Weights of a small image captioner.
Model: encoder depths [5, 5, 5], encoder widths [256, 512, 1024], decoder norm layernorm.
Training: soap at rate 0.002, 12400 steps, batches of 64.
Data: 203450 training examples, 3.9 epochs.
Rows from block 6 of the image encoder, named by matrix and row number. Each number is 128 + 32 x the weight over its row's rms, rounded and kept within 0 to 255. All counts start at 0. Numbers have three digits each. After the name is the row's rms in percent of the matrix's.
# convs1: 3x3 conv (encoder.blocks.6.convs.1.weight, 128x128x3x3), inputs 88-109, a 3x3 kernel for each
convs1.38 100:148187131111171145174097148060129144106159184225143143180146133116145160088169145118132080162149125124161157127131202131156082091118155089131105116117165140140119101103110141077179167148091149166098141147155111142194064132217086157184114123099133135110146145107101189169114102126116089125171187147136117129105182116133124128150069133102176083182172098148155149119137080116152141113146202118090120133125062118145140133141099156121127068145107114171173137143066167118146134092161128138119092079131137096160156106184102115112125154124129144137128082108145148117105153180137109144148166068159135111
convs1.39 104:138141106117186127140095136119085124135116120106142089110116165153137038144153141167097119133117117140053123091108129138117155174118154149075122131151094098175114136130130105131127107125166119189205140157109147106160208112124093111132092047123126088160106081155136123149088071127100139197083189132089174062144120139126100130149114153185101132126113174104163163129084126123117096176102137162139139077125120139247149135085107051059163085128123120154122108131104141107071097161130077129135137118117127118083166080065087127143145109095134138156127092106114132173091132154196126142228128107154119132
convs1.40 105:112199071154085078098133116139110147098185082106092079129114129163102094128121090108152151105140127123183095134136159118124111113099158161101123163136123102116113130073164085146159089171132146124118110153095112137114031134169216127135160079152102106109103146100068112121109161117064099167122107135156107073108175140117148154117106120112104164135141186135111137134122114136110158102132117115112160128099133119137097129120105140141149135113095107119196100124114106044112163143150126142136147116154140085134137187108090098154132073157137116195132143101133099195113139175131151108130158138187099148
convs1.41 095:160157147147145117104122141140138075100172124080124174120157103172156156131115099070149105135157174106107161082097098124135124092084090130137172132140163015168096081148143147148124101110080140116114102138169135144080118102098091141086096110090137119153137198136163122079126096107103069107104149173130074089124144134068121124089123155090103171113114205085164128109104163046114151147106078149118126081105141124113161097079153100210130096105159166076137109161126148053166124113107156122094149089075174123144103169142109149124123159130086117093072139119116137133090078154101140149104110137069080120
convs1.42 102:109094116145176158090111132138131142120117165139141139112143112114133132129209107162054123097109145111149101185121123093138104145086083132135133116136116131057075134102142129098065128138106139093055146052122121111110120167141160100136117119155121153118126166104082142101180128129116128097188080141172103150115084087135145140137127128108145100104062177158118134110133158103120054126058131106106174125145100106147127092170112186104147131092123150147052166101135129112151164125142107145134129168101135172128113130125139148154138141115175115167149082129154075170125116142116162115080157236172103170
convs1.43 102:113129150088159144151121111115063147113130187099166116137124160127111107172126132137161106108090158128117140192144087141089125104143154113098183097094174094185143147143187146127163197134097101083161124097181129096156174156120133128133168082133080128134095134176157082220164117136177134114101114052149119178143113150102088193115080123157124141077172181146150105108151120086165127148170134150137132089165139140168122141145136130120120120090145136081183176125156147120132130133114121135092147135170121118114126103151125122131070117163131133122099174119110085151162132161155176163104110145106080166
convs1.44 096:124119163085170119086088129128139140099146117110106144146135192138098164099117134179135142182123125148103126146131168083152142096151144124152147080140116105054098137147145163157160167080156047138133146169179142109139118116146060164121104095113169110095136145112032091099199096116140126105175161150159093146139215139062108144084129127137063134121108139102124155136133121120088097152171115168137105124058151057084145160155113118123132150130163184144172091149119118154142118108174136159126069146117102142092155106098125141077077120120118105140104158100106118147080219156091137176146180134140141054
convs1.45 098:137092111144122098161114142106206141133182175103136126144110084089140174145104087116122129084086136179115154122130131131210182095132143124117103066134111178162193151163084074152139150141137107107109080146120128103169089154141112126148111201177096137148089140132140110144108134156106128094105108149166163175143120120097103147105091094106108087157207129175116110226177144117147107103175144155143136098138158125147143109145128152065137132144114109148167084090152151125163111168180157146109098129117133113161165126161121055099147117068113105125112142128102135110143141140134128135112179149121099166
convs1.46 098:117133166164179140136151125090142099094127123117095124082120107082171122128098108087141096161132141148138125133104084123162116111130109137113125125175099125119103091152114133170067101152109125154131125133120153123103136109167082109121100092102139112123104105080082116109135135215115088099153107114076114163123131079100162101100127090148073160159068173140135098095076086121174189183144146123162099095107103050055165111111162156155188139079091159154092136105161099090140098131140157118205148151103119160142134070116123124076179156080101150147103106124094124195130112108141129131160089153093092116
convs1.47 097:121118140129094085178191100176150112168170137077173114178192151155134187100141113088166140179156164097136135101093056164154125104097118117090135100114111108103094141094061124124077140166107133119074129116156147177126166101125147058161092115166137140179084179121118140142140104123146122105163069141111133142203105117093107135107118132216149111175101123115092146135193112089159131097155120116133128086105118126165089107121065171099162130121146125140137132168167164148124166114181145087172156151058142166098102144088126131085130156109153170121089181150088189131099080181165148120173177205088066099
convs1.48 104:158125112141152137132170121152084126111147107104119144146111143110131130152107043094146110171125113123176157067144099119106122164150147151118100108153120147183125120153076086077094113128100169104152126110178115171187114113137138157133161112099100120101146137094149091171209152130125125166179135127138132164121049122048103167147117106111129115131170206109103167069171139103120168108131144161118113142092167139147138156123158114093087160157115152149176090126130160136186098106103166130081177142161089079124072165129102177212180117143111109126215100155102051142115184161214122158126113119119104106
convs1.49 105:126080094071104057141097157126153118168125136140128128061105156172122173173135094120133118117160145120112136145187136133126118114081126080101161125181117144149154156126112121101168146150168167176159139099131149113153094184133165141135075175090117122096164146179113131175149115114137102096124114150130076068072135095112151131165168092137149157174143075120091155106089151134113138150205101144082064115124155155148109172138078102143118124143138166141122174152122122144141186129125120066155156126119166121125123143175093167127158141144068157130154118135155178101178110112079106127176105144129126130
convs1.50 105:178132117144099111159104128143146103154112113128121116164148119084131153131096106131152148126161160119099145106114102097126057121175163177086129073159118125106097159116140128100173079177118135076121133126130122117163138119121130140132145106079141123175168078173116080149097155123117090123124116102156150104090153111069113124093106112158138142097080156174140147133126120057114116121097139153141151104050087114134118121110141098127165188178090105104112149109080122104074094102157093154153128148138150153175147136171140117142169111121100103151148105120088074095110111141097130143107170170187139140
convs1.51 097:129103109149121150156159103089153165144140150108122099138117080126148119112124181115103116112101108179090100111074180125131136134182142125122066126076090087121162061166088128171100179110117130124066178189133089178050140148154122129178140096141143175112177112143128112182099142111092080156167127147122174150101113099177162198124142130182114073131099154206107091159176200078124121120124101113160121120128096091157089091144144114148143138151147145188157115171095095099135129133114130137131092120113125186145113106129122156182118211144137100139115105146110111137099093132075152177128129157148149125
convs1.52 098:153160100070181156094104136107105121128134134127166086169096083139151157119099112123146118163116112138154109050162136116121142129155121103134123110124120131139096113105135147185077173189138149100161150117117115161169129158175130129071225146093141096146140090084125152127154136078111076171123044159156096149152144191106106088121122160054100137088158148141147158128107128136087185140088172163103154133089147116166133153125131131175135124140110150175112132168130126080163177125173141107147053095111140181157100172117091068125138092164101151216099156134114146121088159157131149120085087140121124170
convs1.53 094:163156163181194154169153159140159177128143085117162126161159092121155035141166150142127088162138087167122136145108106146087166082100099154134112162091105113148080112144133184130091115095161134138138133173089189105142132133113161120127095163108126135129207121099123106158137143171090158128121147121144150150126112116100195138141129129037070111158179128173129111124131182114132155104052165114153106136080143039165113131116154143094151122086145095087103083124094140163106092115074135111072060082114139151141142103188151087080163137175184172088140162173164114164144173199143158127074087132109143144
convs1.54 109:116142128137089157158138101102097140095143131206160123173141057104081153131097178133135183121129156145124114118148132087090110121094199165133107196104098143119121155127108130089145109095181084138101155161142191162127141122138142136142102129142132132127165125110156081121112094104149097152114113144133119089120160191184129180114109145125061106186150176139106168134121150061216119140175108162197123140102192069152167195123150130118148110096129134120129092144181142088130110143126095106118095122181058147140149123153125147120152126115101100072106193040090127179088115095132134074089116157185102153
convs1.55 103:127123198121126117157080159162099104143143122131154143075093075099136124101110157154101139135128167133117193122084122077112166117105106138147120174148104172132081086143116107166109133160099166102126112139124103081186168157182073125094088095141116175060194171139141128092096163148102141134161077110130136106105097118168117113064143150136105111205159096148099110079089123090185135158162138109203140179157155120111136173199118166091147125146139143108104137165164179166107132095098085052080159095137178084121120117134123157159107154080123155147122127113136164097127148102128122114123103132136159175
convs1.56 103:076095110135083121142178145166126045175105129133127122128086086119120191143108128171125133154134131160154110131072126076089133112132163157139123114172116104091145108163117200133149144069112145117168115156145136142107152141109158122184116146165092127178107121131078141075119106090124144160111110091092123074170083057196089190175106124148174108120156056130171129109085097126093154144143125131111090140069141058062122119196110150096149128136160107097203097166180055184093233123110131108113108128179137168088147144113159173132086124138131148140202091101180097034114138107109128122132148109112117108
convs1.57 095:105150143125120145163188117161093092146153162132161158142182081097117117155065099124134114137109165117108136163165121152135068137087137111135163124107182167067093115090057088115090145189152127112099117187152113173120094093166087101082134076109105176185158191108150117089086140164124165107130106148109140180092132089124153170182104110111167171122124142183107061156132137092136102157122121108155127148157109149142106113149105068167117182131103182180091153103110096172171115166165131211126120132100093169150118112155127128103151112122115073138191069101222088096126111183114160109139143166130212178
convs1.58 101:122151186064211162063118102123168181125162125115122148141137082151186068149166079150103173107119118123138134116113089133139143135108126080149141131118111127158045101141129092134134174097146146117119169118102135093123088056098131151067124097067131197121099122107170153091167135102135121099164104137126134115124117164131110180138151167188163096092175127096152104097126167089143107087084182117103103104149142106075163079109130199181108103127199116180136122122114194094079060090164113122082150074105177125150119157142119135206127125127155129105137106161113153151167114122182078149115092099163112132
convs1.59 097:129127164124104186125107104141191136181092176130185120160135151137117172128155147110129127122151094148099163139167143148158132112128099154137127143136088152108173185148091148133139135131200139086133190083109144147131143202143170175119136148119054140111111140107153111102129109143117135202095124180123190130139141120132129116125123140091167119132125069121160130132149107125103093121161117131092070112070122069102098100107084127118106150174180143076086138096160158118063172119084157144176125102114146139143161139069146090088146174109172110181081111118070152152088133105162081109104114119092113141
convs1.60 102:106148103098094095112147142152120098149122126118101148166087128099137178132110119130152055090161137137066157154146125101156071119166114144081128108153110118141184085132123066113168117167148136186163139118140170153098136099120064161093126212144154095135132088161196113127104112080119098129129102123139114087160107161126108089152143138129089118122092134172142078161103131135135162093139133208117190074106164184095068116098075142106170145091098162146103154101142106075120146117126120110178150092134108122133143138135100112165090072075131118155181107103136086115066134147137199091144122175144171127
convs1.61 087:127141133082097133157125139122095146129152097121148115141114100138151097150159074122048119168119113141082098092100179105130152114159123068104123141150071088101113087164083132142093101158077116104136127151147098129086145095140113117109099117173111164152085135075136120108137098122079089112137108083154047151175139068106112163101107087071130118115128098144104139171177069135179141081146147150109134129176129175131131099150118121116069138141177152146126120181099144079119134123191139149142152163177132133137125077174149064130108157127137079146168144167139150126118138134155111133174108111148133136
convs1.62 095:132130124107169130130150159129154175157110220118120175072118126132046151065099106077084155121086091094144138146136110098106141152088132215175081168049147060181059147092138136143149102109146152124100125109127144147164097104109120110154127166134130102149144140136132103131092104163131135168154152162132123086144187151151093118156099107106087091101169161125153161071125127132148165119151147078139182133118101124151125168105083207137177133128159155105115077230133128105101118126201143097102143151149104145134101085081129154118158148132133117097127126171175103114130167173161131157101082082146082126
convs1.63 104:137106144138146079094114108111118073091130154128142185110140101131091127169130114096134082185077107126156115107097099106176163174179061198148110126103107126113140156143173134084081136114142115097115165147136123106138202087157066099148135137058133150166049102125108130091146120155110119117075146109176091141126101117126071096117161100090142088242140103153138079151169137146131125153099163123177087137108132130122120130189147144146107112152089157141094115110090179104147153117130166097134178129105086109122104143090127220158107122136135092078110133148115103115074152134157073129051096122208155148
convs1.64 103:136137127144137108175133159167105140156123141141109136130161096106123163155067118161081116124179124167086141141160106131143139148138139079140139182084084145156115094139187089153133144115138088153169113170188098076111154103110171139099121154137170109185145139097113095085143094090097112105116109107119135097149078158206123140133078128128099136094176165217113110127079154152115075107096097069101099156103089172109147131166173105065069114158133186149060096197097192042110149146070141100124098153181132087118148096112081158150069082148198116066141083112139110126113136118199155149143108125160117104
convs1.65 106:074123122122161157124083177185090110081123188193149084090147122099100091168149127080106169076144095161078114171171103191095071151130132118111112109127080115079113109129145171085211146132106105135111085107161109138080130123134168147138159132073156096100155144161072133154087160164145143162165105061134134170131140125156117069133092168180161158101038126157141113132114142128094091117187125081183121135124072101102140174185127109131118128092105166177074122118115163131164093126197138070192097123152149125111141120109182100112156098124078095154167130063143126135130178112122178088090097049173107109
convs1.66 096:108122113109121132133108104052117127170141136133156170105156158106141152131165111097128138143103091178123138126124155068141158156098141120098146171160139128090153098096173149149127154130185094137097202140045121160092147114092136108153161102082114105148139107144139115136166113123082110133146049056081197144131088191149104138095127173185136094160159151123103097113068102152157171120157126125080178141097190172137128189212114064115175162131115120174099161113178160134174109122146070202095162100104182080149113149156102153130109116149119150220133110149095084098129155086144093147183128079090132114
convs1.67 103:070128116117166155124124158128102093182081124177139101123164165100072038129152136138088077092120141086156119141123152233153138147155076136233236120114159101097197122098151102134105063123120151150062153088084080134162127113112207139063137119102109147123133148140157122115123106128149118124133086103140123092115144108125103109102140176086096166117156134129125115105168149119079162149115146169118113203117058099185110179098100147125136133123146142098103124099183077210136152145146118177120133149139122156114146112129117154134126163129149132162132111103075104179180148121135163164104146170119193166
convs1.68 093:135125110114096138075091110105092151120114146089073115128083186157174101102124138121122140098218101144151128129112142092052160114086115123105087162122106118111143158133101104156133145119156122116147158137172129123188125142174077174166124133105130082126071110129092140145111116092082138078121166156143134134130103168163096145088168107147099173185190139160117116077082125093156148114169120123110091122101086149136132178075125108111145126116114087135112094102147155196203142146194077197126083183091180154146108185142130134179175111087204148164101112182124120142118140245141101146119115111166125149
convs1.69 092:115079082155108093133199143118071119097162109157168155127100117083158108114118128116113164085132097109111140097097157079140139202191156191166127125131134162142111155126126119123128136126069097135168129075139112102171175074144181109089124124103164134112116088062101102137172099143103149162143144117114176143125116138097103171119124118123113122159223088110055121126141070141135117109178113165101145145111122176188058116086117098055129125103124138141160142099145126084161066094128136150089203119162173107125120198121096157182104076130121165106148168116152118133147147094123093092164205096179153129
convs1.70 091:155107084137158113123144124142138104119141167131156115107134090059103105100129146112113114120208110170175133114150182107147099113047156088119100159070167127172094217165127128127112140143151111111123141099161122125099091123130054091047111104148113148113066097124166115091127203171118152176056170109131085068165123117120122096064178095161137151094152124139135149105125168172176115148143146125133129119113098169079152155108151120177152091111146126146111099101184118088112084112082110109185162087127114117088155121133141168092121219192171139157114129118077162156092136080188105080082113133109105140