A small image captioner, trained from scratch: decoder activation gelu, 12400 steps.
Rows from block 10 of the image encoder, named by matrix and row number. Rows with one number belong to one channel. Each number is 128 + 32 x the weight over its row's rms, rounded and kept within 0 to 255. All counts start at 0. After the name is the row's rms in percent of the matrix's.
# convs1: 3x3 conv, stride 2 (encoder.blocks.10.convs.1.weight, 256x256x3x3), inputs 8-15, a 3x3 kernel for each
# convs2: expand pointwise conv (encoder.blocks.10.convs.2.weight, 1024x256x1x1, transposed), outputs 64-127
convs1.141 099 [165 114 117 139  84 177 106 151 140 181  88 122  81 149 137 194 159  97  96  73 113 158 157 116 127 112 212 131 101 145 131 119 150 101 141 175 115 103 130  88  94 139 147 107 141 103  77  84 116 114 142 146 121 157 178 160  94 117 129 125  99 123 126 125 127 142 102 117 140 146 125 139]
convs1.142 097 [127 129  99 149 148 145 124 137 127 157 119 149 149 118 148  92 161 147  94 143  78 182 115 114 115  94  17 149  82 127 140 140 129 163 105 131 150 175 135  96  97 180 115 115  86  69 119 115 116 113 148 123 192 146 160  95 120 128 156 131 197 147  99 180 113 111 141 121 146 143 147 101]
convs1.143 100 [128 107 120 143 139 159 146  86 160 164 168 112 120 138  93 141 113 186  91 142 136 125 116 149 150 124 138 105 122 128 114  67 140 102 105 175 138 161  87 155  90 105 121 130 142 111 181  46 178 100  84  91 162  68  76 174 103 174 104 102 121 115 139 159 157 130 133 108 155 125 154 148]
convs1.144 094 [167 125 119  83 137 175  58 143 100 177 123 147 117 160 123 138 132 153 123 111  97  69 122 134 132  72 153 123 172 128 113 205  92 165 160 113 121 111 143 119 111 170 127 158 128 153 166 125 143 149 151 124 157 131 188 176 155 177 125  96 178 125 140 135 162  93  92 154 165 138 128 103]
convs1.145 090 [118 143 110 102 172 169 111 109 153 124 180 109 131 127 149 128  86 169 175 132 104 109  87 156 127 131 141  54  97  96 108 149 114 133  67  86 124 116 143 152  78 127 152 123 157 131 108  52 132 186 127 190 182 142 109 135 114 118 109  51 153 121 120 105 122 147 149 155  42 144  97 104]
convs1.146 094 [ 84 128 130 105 104  74 109 148 160  88 149 172 112  47 169 163  69  77 148  92 114  80  87  96 155 162 140 126 147 145 233 157 144 145  88 127 160  65 156 105 159 114 200 121 147 110 171 199  91 176  78 156 132  66  98 100  95 171 188 170 113 140 175 138 158 125 167 149 113  96 121 127]
convs1.147 098 [115 154  90 130 100  69  69 158 149  61 133 141 132 137 115 128  85  83 147  95 114 168 127 177  79 137 112 162 194  99 121 100 185 145 108 169 128 170 125 130  95 136 155 161 160 130 129 118 137 151 164 154 133 125 119 121 109 120  22  68  95  79 128 144  48 146 104 122 190 120  88 128]
convs1.148 097 [108 109  99 135 146 140 187 153 140 123 138  99 145 115 107 135 104 112 102  97 128 115  70 164 137  77 149 151  78 114 110  85  98 122 128 114  90 148 116 102 149 159  91 110 138 136 145 155 153  98 114  99 116 132 155  93  92 109  78 153 157 133 178 119 127 116 117 100  81  96  51  48]
convs1.149 097 [153 121 153  83 156 128  69 129 145 123  83 132 139 139 122 130 130 106  93 148 118  79 132 131  68 133 120  97  76 165 148 141 141 142 143  79 183 166  87 110 162 116  73  97 153  72  94 114 115 155  95  43  88  74 117 116 149 144 148 140  78 161 137  74  94 172 114 210 135 132 129 125]
convs1.150 099 [110 112 138  83 156 138 110  97 150  92 127 188  74 163 150 148 141  47 111 163 146 140 207  94 156 108 160 104  74 138 147 103 145  72 124  67 156 158 130 106 136 164 111 134 165 125 108 123 112 179 145 177 172 140 124 153 107 110 122 151 209 145 170  69 150  75 101  96 100 113 143 136]
convs1.151 104 [161 176  85  99 103  62 150 120 124 150 126 163 149 147 116 142 145 100  71 131 160 132 161  90 131 165 106 144 121  89 107  90 158 120 126 118 135 131 118 150 137 131 177 113  98 123 105 173  74 120 137 121  95 115 156 102 124 127 100 115 129 181 159  91 131 111  99 156 123 145 125 147]
convs1.152 100 [119  68 104 139 155 146 178 112 133 178  78 174 137 135 130  27  98 129 148 125 146 134 141  77 156 168 118 140 108 149 207 159 127 145 142 149 190 138 119 178 155 115 197 114  74 120  92 113 119 121  99 119 139 156 150  84 156 165  84 157  78 134 134 141 214 113 119 171 120  90 111  97]
convs1.153 100 [ 79  93 110 138  90 143 156 145 140  72 133 146 124 127 129  83 124 149  91 155 102  90 128  90 137 111  87 189 115  88  91 102 126 115 167 139  96 144 102 161 107 164 125 140 126  71  74 104 165 115 111 109 113 126 122 132 166 132 112 108 146 126 118  93 140 106  99 156 128 162 137  91]
convs1.154 098 [169 155 164 129 167 154 103  97 164 114  88  86 105  99  98  97 120 120  86 131 128  90 154 105 173  92 172 186 117  93 118 110 102 126  56 149 116  76  96 106 105 102 188 132  98 140 151 145 154 102 129 131 124  99  76 155 107 188 156 140  70 112 135 107  74 107  97 129 105 111 108 114]
convs1.155 095 [ 84  82 110 129 118 147 125 153 149 134 132 194 120 118 135 160 176 146 205 203 161 158  96 164  99 118 138 183 115 120 162 163 128 185 114 109 134  86 126 150 121 136  94 200  64 127 144 129  87 141 119  58 138 120 130 123 118  68  87 154 148  69 174 204 174 162 137 180 154 147 113  95]
convs1.156 101 [ 57 102 135 109 105 143 131 173 137 156 146 110 102 109 133  90  90 168 125 129 118 165 108 155 128 130 144 103 111 129 136 155 109  98 141 119 123  87 178  83 110 170 162 107 120  98 123 125 164 136 114 144 114 146 152  99  70 141 124 110 169 169 127 120  93 108 152 121 127  87 163 164]
convs1.157 103 [ 67 128 148 129 172 141 129  95 156 140 118  66 135 115 111  71  93 132  62 122 114 171 120 105  89 148  94 139 100  73 105 137 128 103  99 101  64 164 200 133 109  47 158 125 136  94  92 131 167 142 103 139 183 116 148 201 134 148 104 123  83 118 133 165 108  86 168 124 169 137 142 199]
convs1.158 104 [106 171  99  65 106 104 146 127 139  96 164 105  50  83  94 154 109 111 155 134 143 141 147 149 108 127 144 115 128 123 141  86 100 132 171 190 133  99 111 149  90 145 135  91 104 138 111 154  80 121  90 145 123  93 134 125 102  80 137 118 210  99 167 199  97 110  99 118 143  82 135 180]
convs1.159 105 [155  81  98 148  87 117 158 116 118 183 129  87 158 146 124 208 145  98 140 142 150 163 115 110 147 185 182 135 102 112 163 147 195 147 111 144 119 137 151 154  87 121 125 146 138 151 100 104 190 140  95 101 145 135 136 158 114 155 150 133 179  44 107 115  99  56 132 137 101 123 145 124]
convs1.160 102 [ 91 113 107 162 116 121 166 117 163 159 134 125 145 136 142 138 131 127  96 210 172 101 112 132 111 179 152  99 189 136 136 117 155 142 158 125  92 169 119 138 159 143 129  88  91 114  84 109  97 124 157 167  98 101 141  93 145 132 135 129 102  99 131 155 152 125 158 100 181 175 165 165]
convs1.161 094 [100 136 105  86 114 149 123 109 118 135 110  64  94  82 156 100  99 149 120 133 165 146 107 135 136  57 119 125 175 170 136  96 116  75 106  63  80 120 140 143 117 156 160 111 175  98 166  83 105 122 133 118 102 139 141 143  88 153 161  89  95 115  81 128 101 159 130 100 136 154 168 120]
convs1.162 099 [147 134 168 167 159 149 138 103 123  84 166 161 170 150 163 117 170 125 161 147 124  59 123 128 182 115 137 105  77 108  60  81 171 129 154 162  76 116 163 110  94  82 167 124 155  92 110  81 141  49 103 179 123 111 108 141 224  84 135 134 165 101 145 168  79 164 111  83  98  79  61 139]
convs1.163 094 [149 143 100 121 151  93 130  92 138 115 169 131 199  76 151 123 104  92 127 159 117 125 174 153  89  72 119 173 138  85 163 148 116 103  63 112 162 149 144  88 146 158 148 136 101 160 104 119 111 100 169 100 155 172 151 140 115 148 159 182  66 151 177  91 185 130 181 105 120 182 118 149]
convs1.164 100 [127 138  75 140 103 123 126 122 167 116 127  93  84 132 113 173 103  89 165 181 186 128 134 115 142  76  74  96 155 162 175 112 129 170 163 112 118 138 107 113  78 147 152 112 135 106 156 192 161 136 112 171 180  93 124  75  74 135  98 179 147  57 167 104 187 184  90 144 155 134 113  95]
convs2.141 095 [101 159 132 120 116 174 153  95 134 112  94 133  98 114 137 167 154 182 204  82 143 101  84 188 186 110 165 175 163 123 167 128 132 142 110  69 157 128 137 127 133  66 111 177 213 190 113 122 146 135 160 131 151 122 129 150 136 131 136 161 142 129 129 128]
convs2.142 098 [137 144  74  99 151 106 140 106 102 133  99  76 128 106  73 191 120 104  99 189 135 124 149 158  78 110  97 112 153 136 120 154 181 164  80  75 121 154  94  94 125 113  74 139  99 141  85 118 107 103  94 136 106 103 108 119 160 103  79  78 103 117 130 105]
convs2.143 105 [ 77 160 160 144 126  78 131  88 149 164 166 105 147 143 114 135  92 133 128 140 117 124 132 139 107 181 118 144 138 185 121 104 143  86  90 118 132 104 103 154  91 104 152  73 104 108 142 150 106  92 142  83 133 114 115 130 128 154 149 128 153 147 160 169]
convs2.144 099 [154 152 139  87 134 126 122 126 146 110 187 116 140 125 169 110 116 123 157  60 124 112 159 141 154 121  99 128 140 150 179 129  89  61 177 179  67 103 115 117  95 153 100 109 145  99 112 122  68 193 105 110 133 133 139 141  86  94 102 147 160 123 134 128]
convs2.145 095 [176 142 148 153 181 138 126 108 121 131 158 114 114  61 129 155 104 150 103  86 153 151 148 107 122 186 165 136 150 147 211 157  54 121 156  90  66 160 141 109 114 129 171  92  89 156 171  81 162 138  72 124  62 106 126  91 115 119 142  83 148 210 176 102]
convs2.146 099 [ 75 121 155 152 157 136 156 122 101 144  78  82  61 178 123 129 121  91  67 157 112  99 138 129 144 127 111 172  82 109 176 139 152  91 164 134 136 117 134  89 107  45  92 148 137 155 112 131  67 147 206 167 107 124 103 115 191 150  99  87 131 179 114 180]
convs2.147 098 [152 140 143 140 132 122 119 154 125 145 136 141 128 133 128  91 104 117 188 117  97 112 106 151 134 130 163 167 146 112 189 152 207  95 116  98 110 134 156  90 119 117 161  76 152 100  91  87 112  66  88  78 155 161 116 131 140 129 167 114 100 113 161 175]
convs2.148 100 [144  93 121 140 116 159 119 149 137 139  79 133 147 140  37 138  76 147 146 184 116 104 132 117 132 160 143 144 111 116 159 112 121 148 165 107 144 115 111 143 131 103  86 108 138 122 124  83 118  86 132  79 118 127  96 118 118 107  91 122 139 123  84 132]
convs2.149 094 [114 188 130  96 148 175 102 117 129 153 120  97 124  95 146 124 122 177 106 156 127 121 156 149 182 136  86 119 137  80 142 153 129 112  60 161  78 154 125 129 121 143 110 142 109 143 140 146 167  88  95 132 108 115 142 108 135 108 133 112 162 106  65 118]
convs2.150 101 [170 175 115 136 120 147 117 101 127  75 116 107 114  93 115 142 189 126 102 111  95 185 163 100 104 144 156 146 173  66 115 138 100 128  84 132  68 137 109  86 116 115 178 112 141  98 157 105 157 114 128 106 145 135  89 142  89 148 114 120  96  79 113 150]
convs2.151 100 [126 133 105  72 127 143  73 150  98 150 102 212 115 141 200 172 150 131  87 113 199 144  91 114 124 137 158 134 142 150  96 149 119 196 200  90  90  71  96 104 145 216 133 137 144 131 134 149 170 130  94 139 159 155 152 112 103 109 115  55 146 137  96 126]
convs2.152 099 [153  84 188 188 167  99 123 111 145 141 135 130 128 108 146 120 119 128  76 117 152 113  95 120 154 106 107 123 162  96 177 114  81 177 149 116 142 158 129 158 118 165 141 119 173 110 126 141 140 103 191 159 111 124 107  84 129  66  87  80 150 110 164 136]
convs2.153 099 [ 94 125 124 106 169 171 162 122 148 224  84 125 128 128 154  65 111 159 158 174 101 139 118 116 145 110  79 138 131 154  84  54 115  90 136 149 161 168 148 213  89  92  97 139  73 140 135 101 159 108 166 124 160 131 131 174 104 135 119  78 120  98 191 128]
convs2.154 097 [162  78 181  85 185  56  91  88  82 154 147 139  97 141 111  98  40 137 122 142 112  82 128 118  91 159 116 172 137  96 170 155 181 173 141 178 135 229 173 145 139 126 120 112 120 140 181 162 152 191 126 142 111 100 161 172 118  60  83 112 160 134 117 119]
convs2.155 100 [132 145 148 200 195 123 137 192 126 124  88 167 146 148 171  96 112  85 109 160 175 172 128 139 135 111 102 174 152 175 126 126  72  88 110 143  69 137 108 163 154 117 103  75  87 130 118 144 129 109 128 123 150  47 145 115 171 135 151  93 121 151 119  73]
convs2.156 101 [ 94 135 147 151 142 115 143 150 142 120 155 124  94 130 129 129 120  95 100 149 116 111 232 161 212 128 144 110  87 145 165 149 153 145 112 178 136 123 134 166 119 223 145 233 143 127 137 179 153  86  96 101 168 109 131 116 147 122 131 165 118  97 100  76]
convs2.157 099 [109  98 137 105  86 122 148 126 151 115  58 126 117  66 167 114 190 122 166 110 151 138 145 146 113 124 136 115 162 140 164  39  95 109  70 172 107 163 150 157 149  93  75 173 134 112 142 131 135  91 126  85 163 132 170 133 165 169 137 123  86 124 131 180]
convs2.158 105 [114 170 142 133 128 148 126 144  91  90 174 160 103 183 127 181 140 163 115 183 106  62 176 152 144 124 133 137 127 141 135 179 147  45 206 181 156 121 193 171 149 198 109 163  85  83 152 207 145  83 102 151 170  98 131 143 129 143 167 155 236  92 127 108]
convs2.159 102 [116 101 172 152  96  82 124  91  95 111 149 172 106 130 117 141 138 127 169 107  99 152  94 151 130 129 114 126  71 102 150 155  93 110 146 204  91 150 140 100 145 185 117 105 118  18 135 159 121 124 121 161  95 138 145 135 107 110 113 128 146  73  79 138]
convs2.160 099 [125 148 115  98 143 129 173 119 110 145 126 136 106 175 104  90  81  94  88 124  84  82  82  78 112 113 142 140 116 142 114 131 111 115 148  86 154 138 154 150 129 154  97 137 130 159 233 130 129 151 142 138  98 114 112 140 139 102 193  98 101 108 115 218]
convs2.161 097 [130 109  56 132 114 160 113 119  80 121 161 118 120 121  65  97 159  96  88 158  84 123 121 146  60 115 154 209 114 135 144 113 104 137 178 127 107 112 124 149 153 103  82  96 167  73  75  90 131 149 111 162 188 119 128  82  91  78 166 183  67 133 139 136]
convs2.162 096 [ 90 165 153 118 103 108  86 164 101 164 101  85 116 121 157 130 132 147  76 144 117 122 106 163 143 136 107 157 107 126 145 178 115 137  66 107 141 134 172 125 106 122 136 174  93  62 120 131 135 110  92 203 133 160 122  97 112 144 107 128 150 115 125 168]
convs2.163 100 [ 75 112 133  81 166 108  98 145 142 207 167 156 133 182 121 190 152  70 134 173 128 143 122 148  93 119 134 117 135  94 142 154 100 128 117 142 166 100 153  99 125 119 144 144 103 146 174 147 117 112  85 138 158  66 116 127 161 128  98  67 151 109 126 174]
convs2.164 098 [ 93 117 146  90 128 119  55 110 151 120  97 144 109 115 122 105 145 162 178 112 155 150 115  61 130  66  79 139 126 120  91 104 126 131 107 110 135  92 134 108 122 105  83 150  58 157 107  70 163 163  97 149 142  91 100 148 128 130  75 116 172  91 129 114]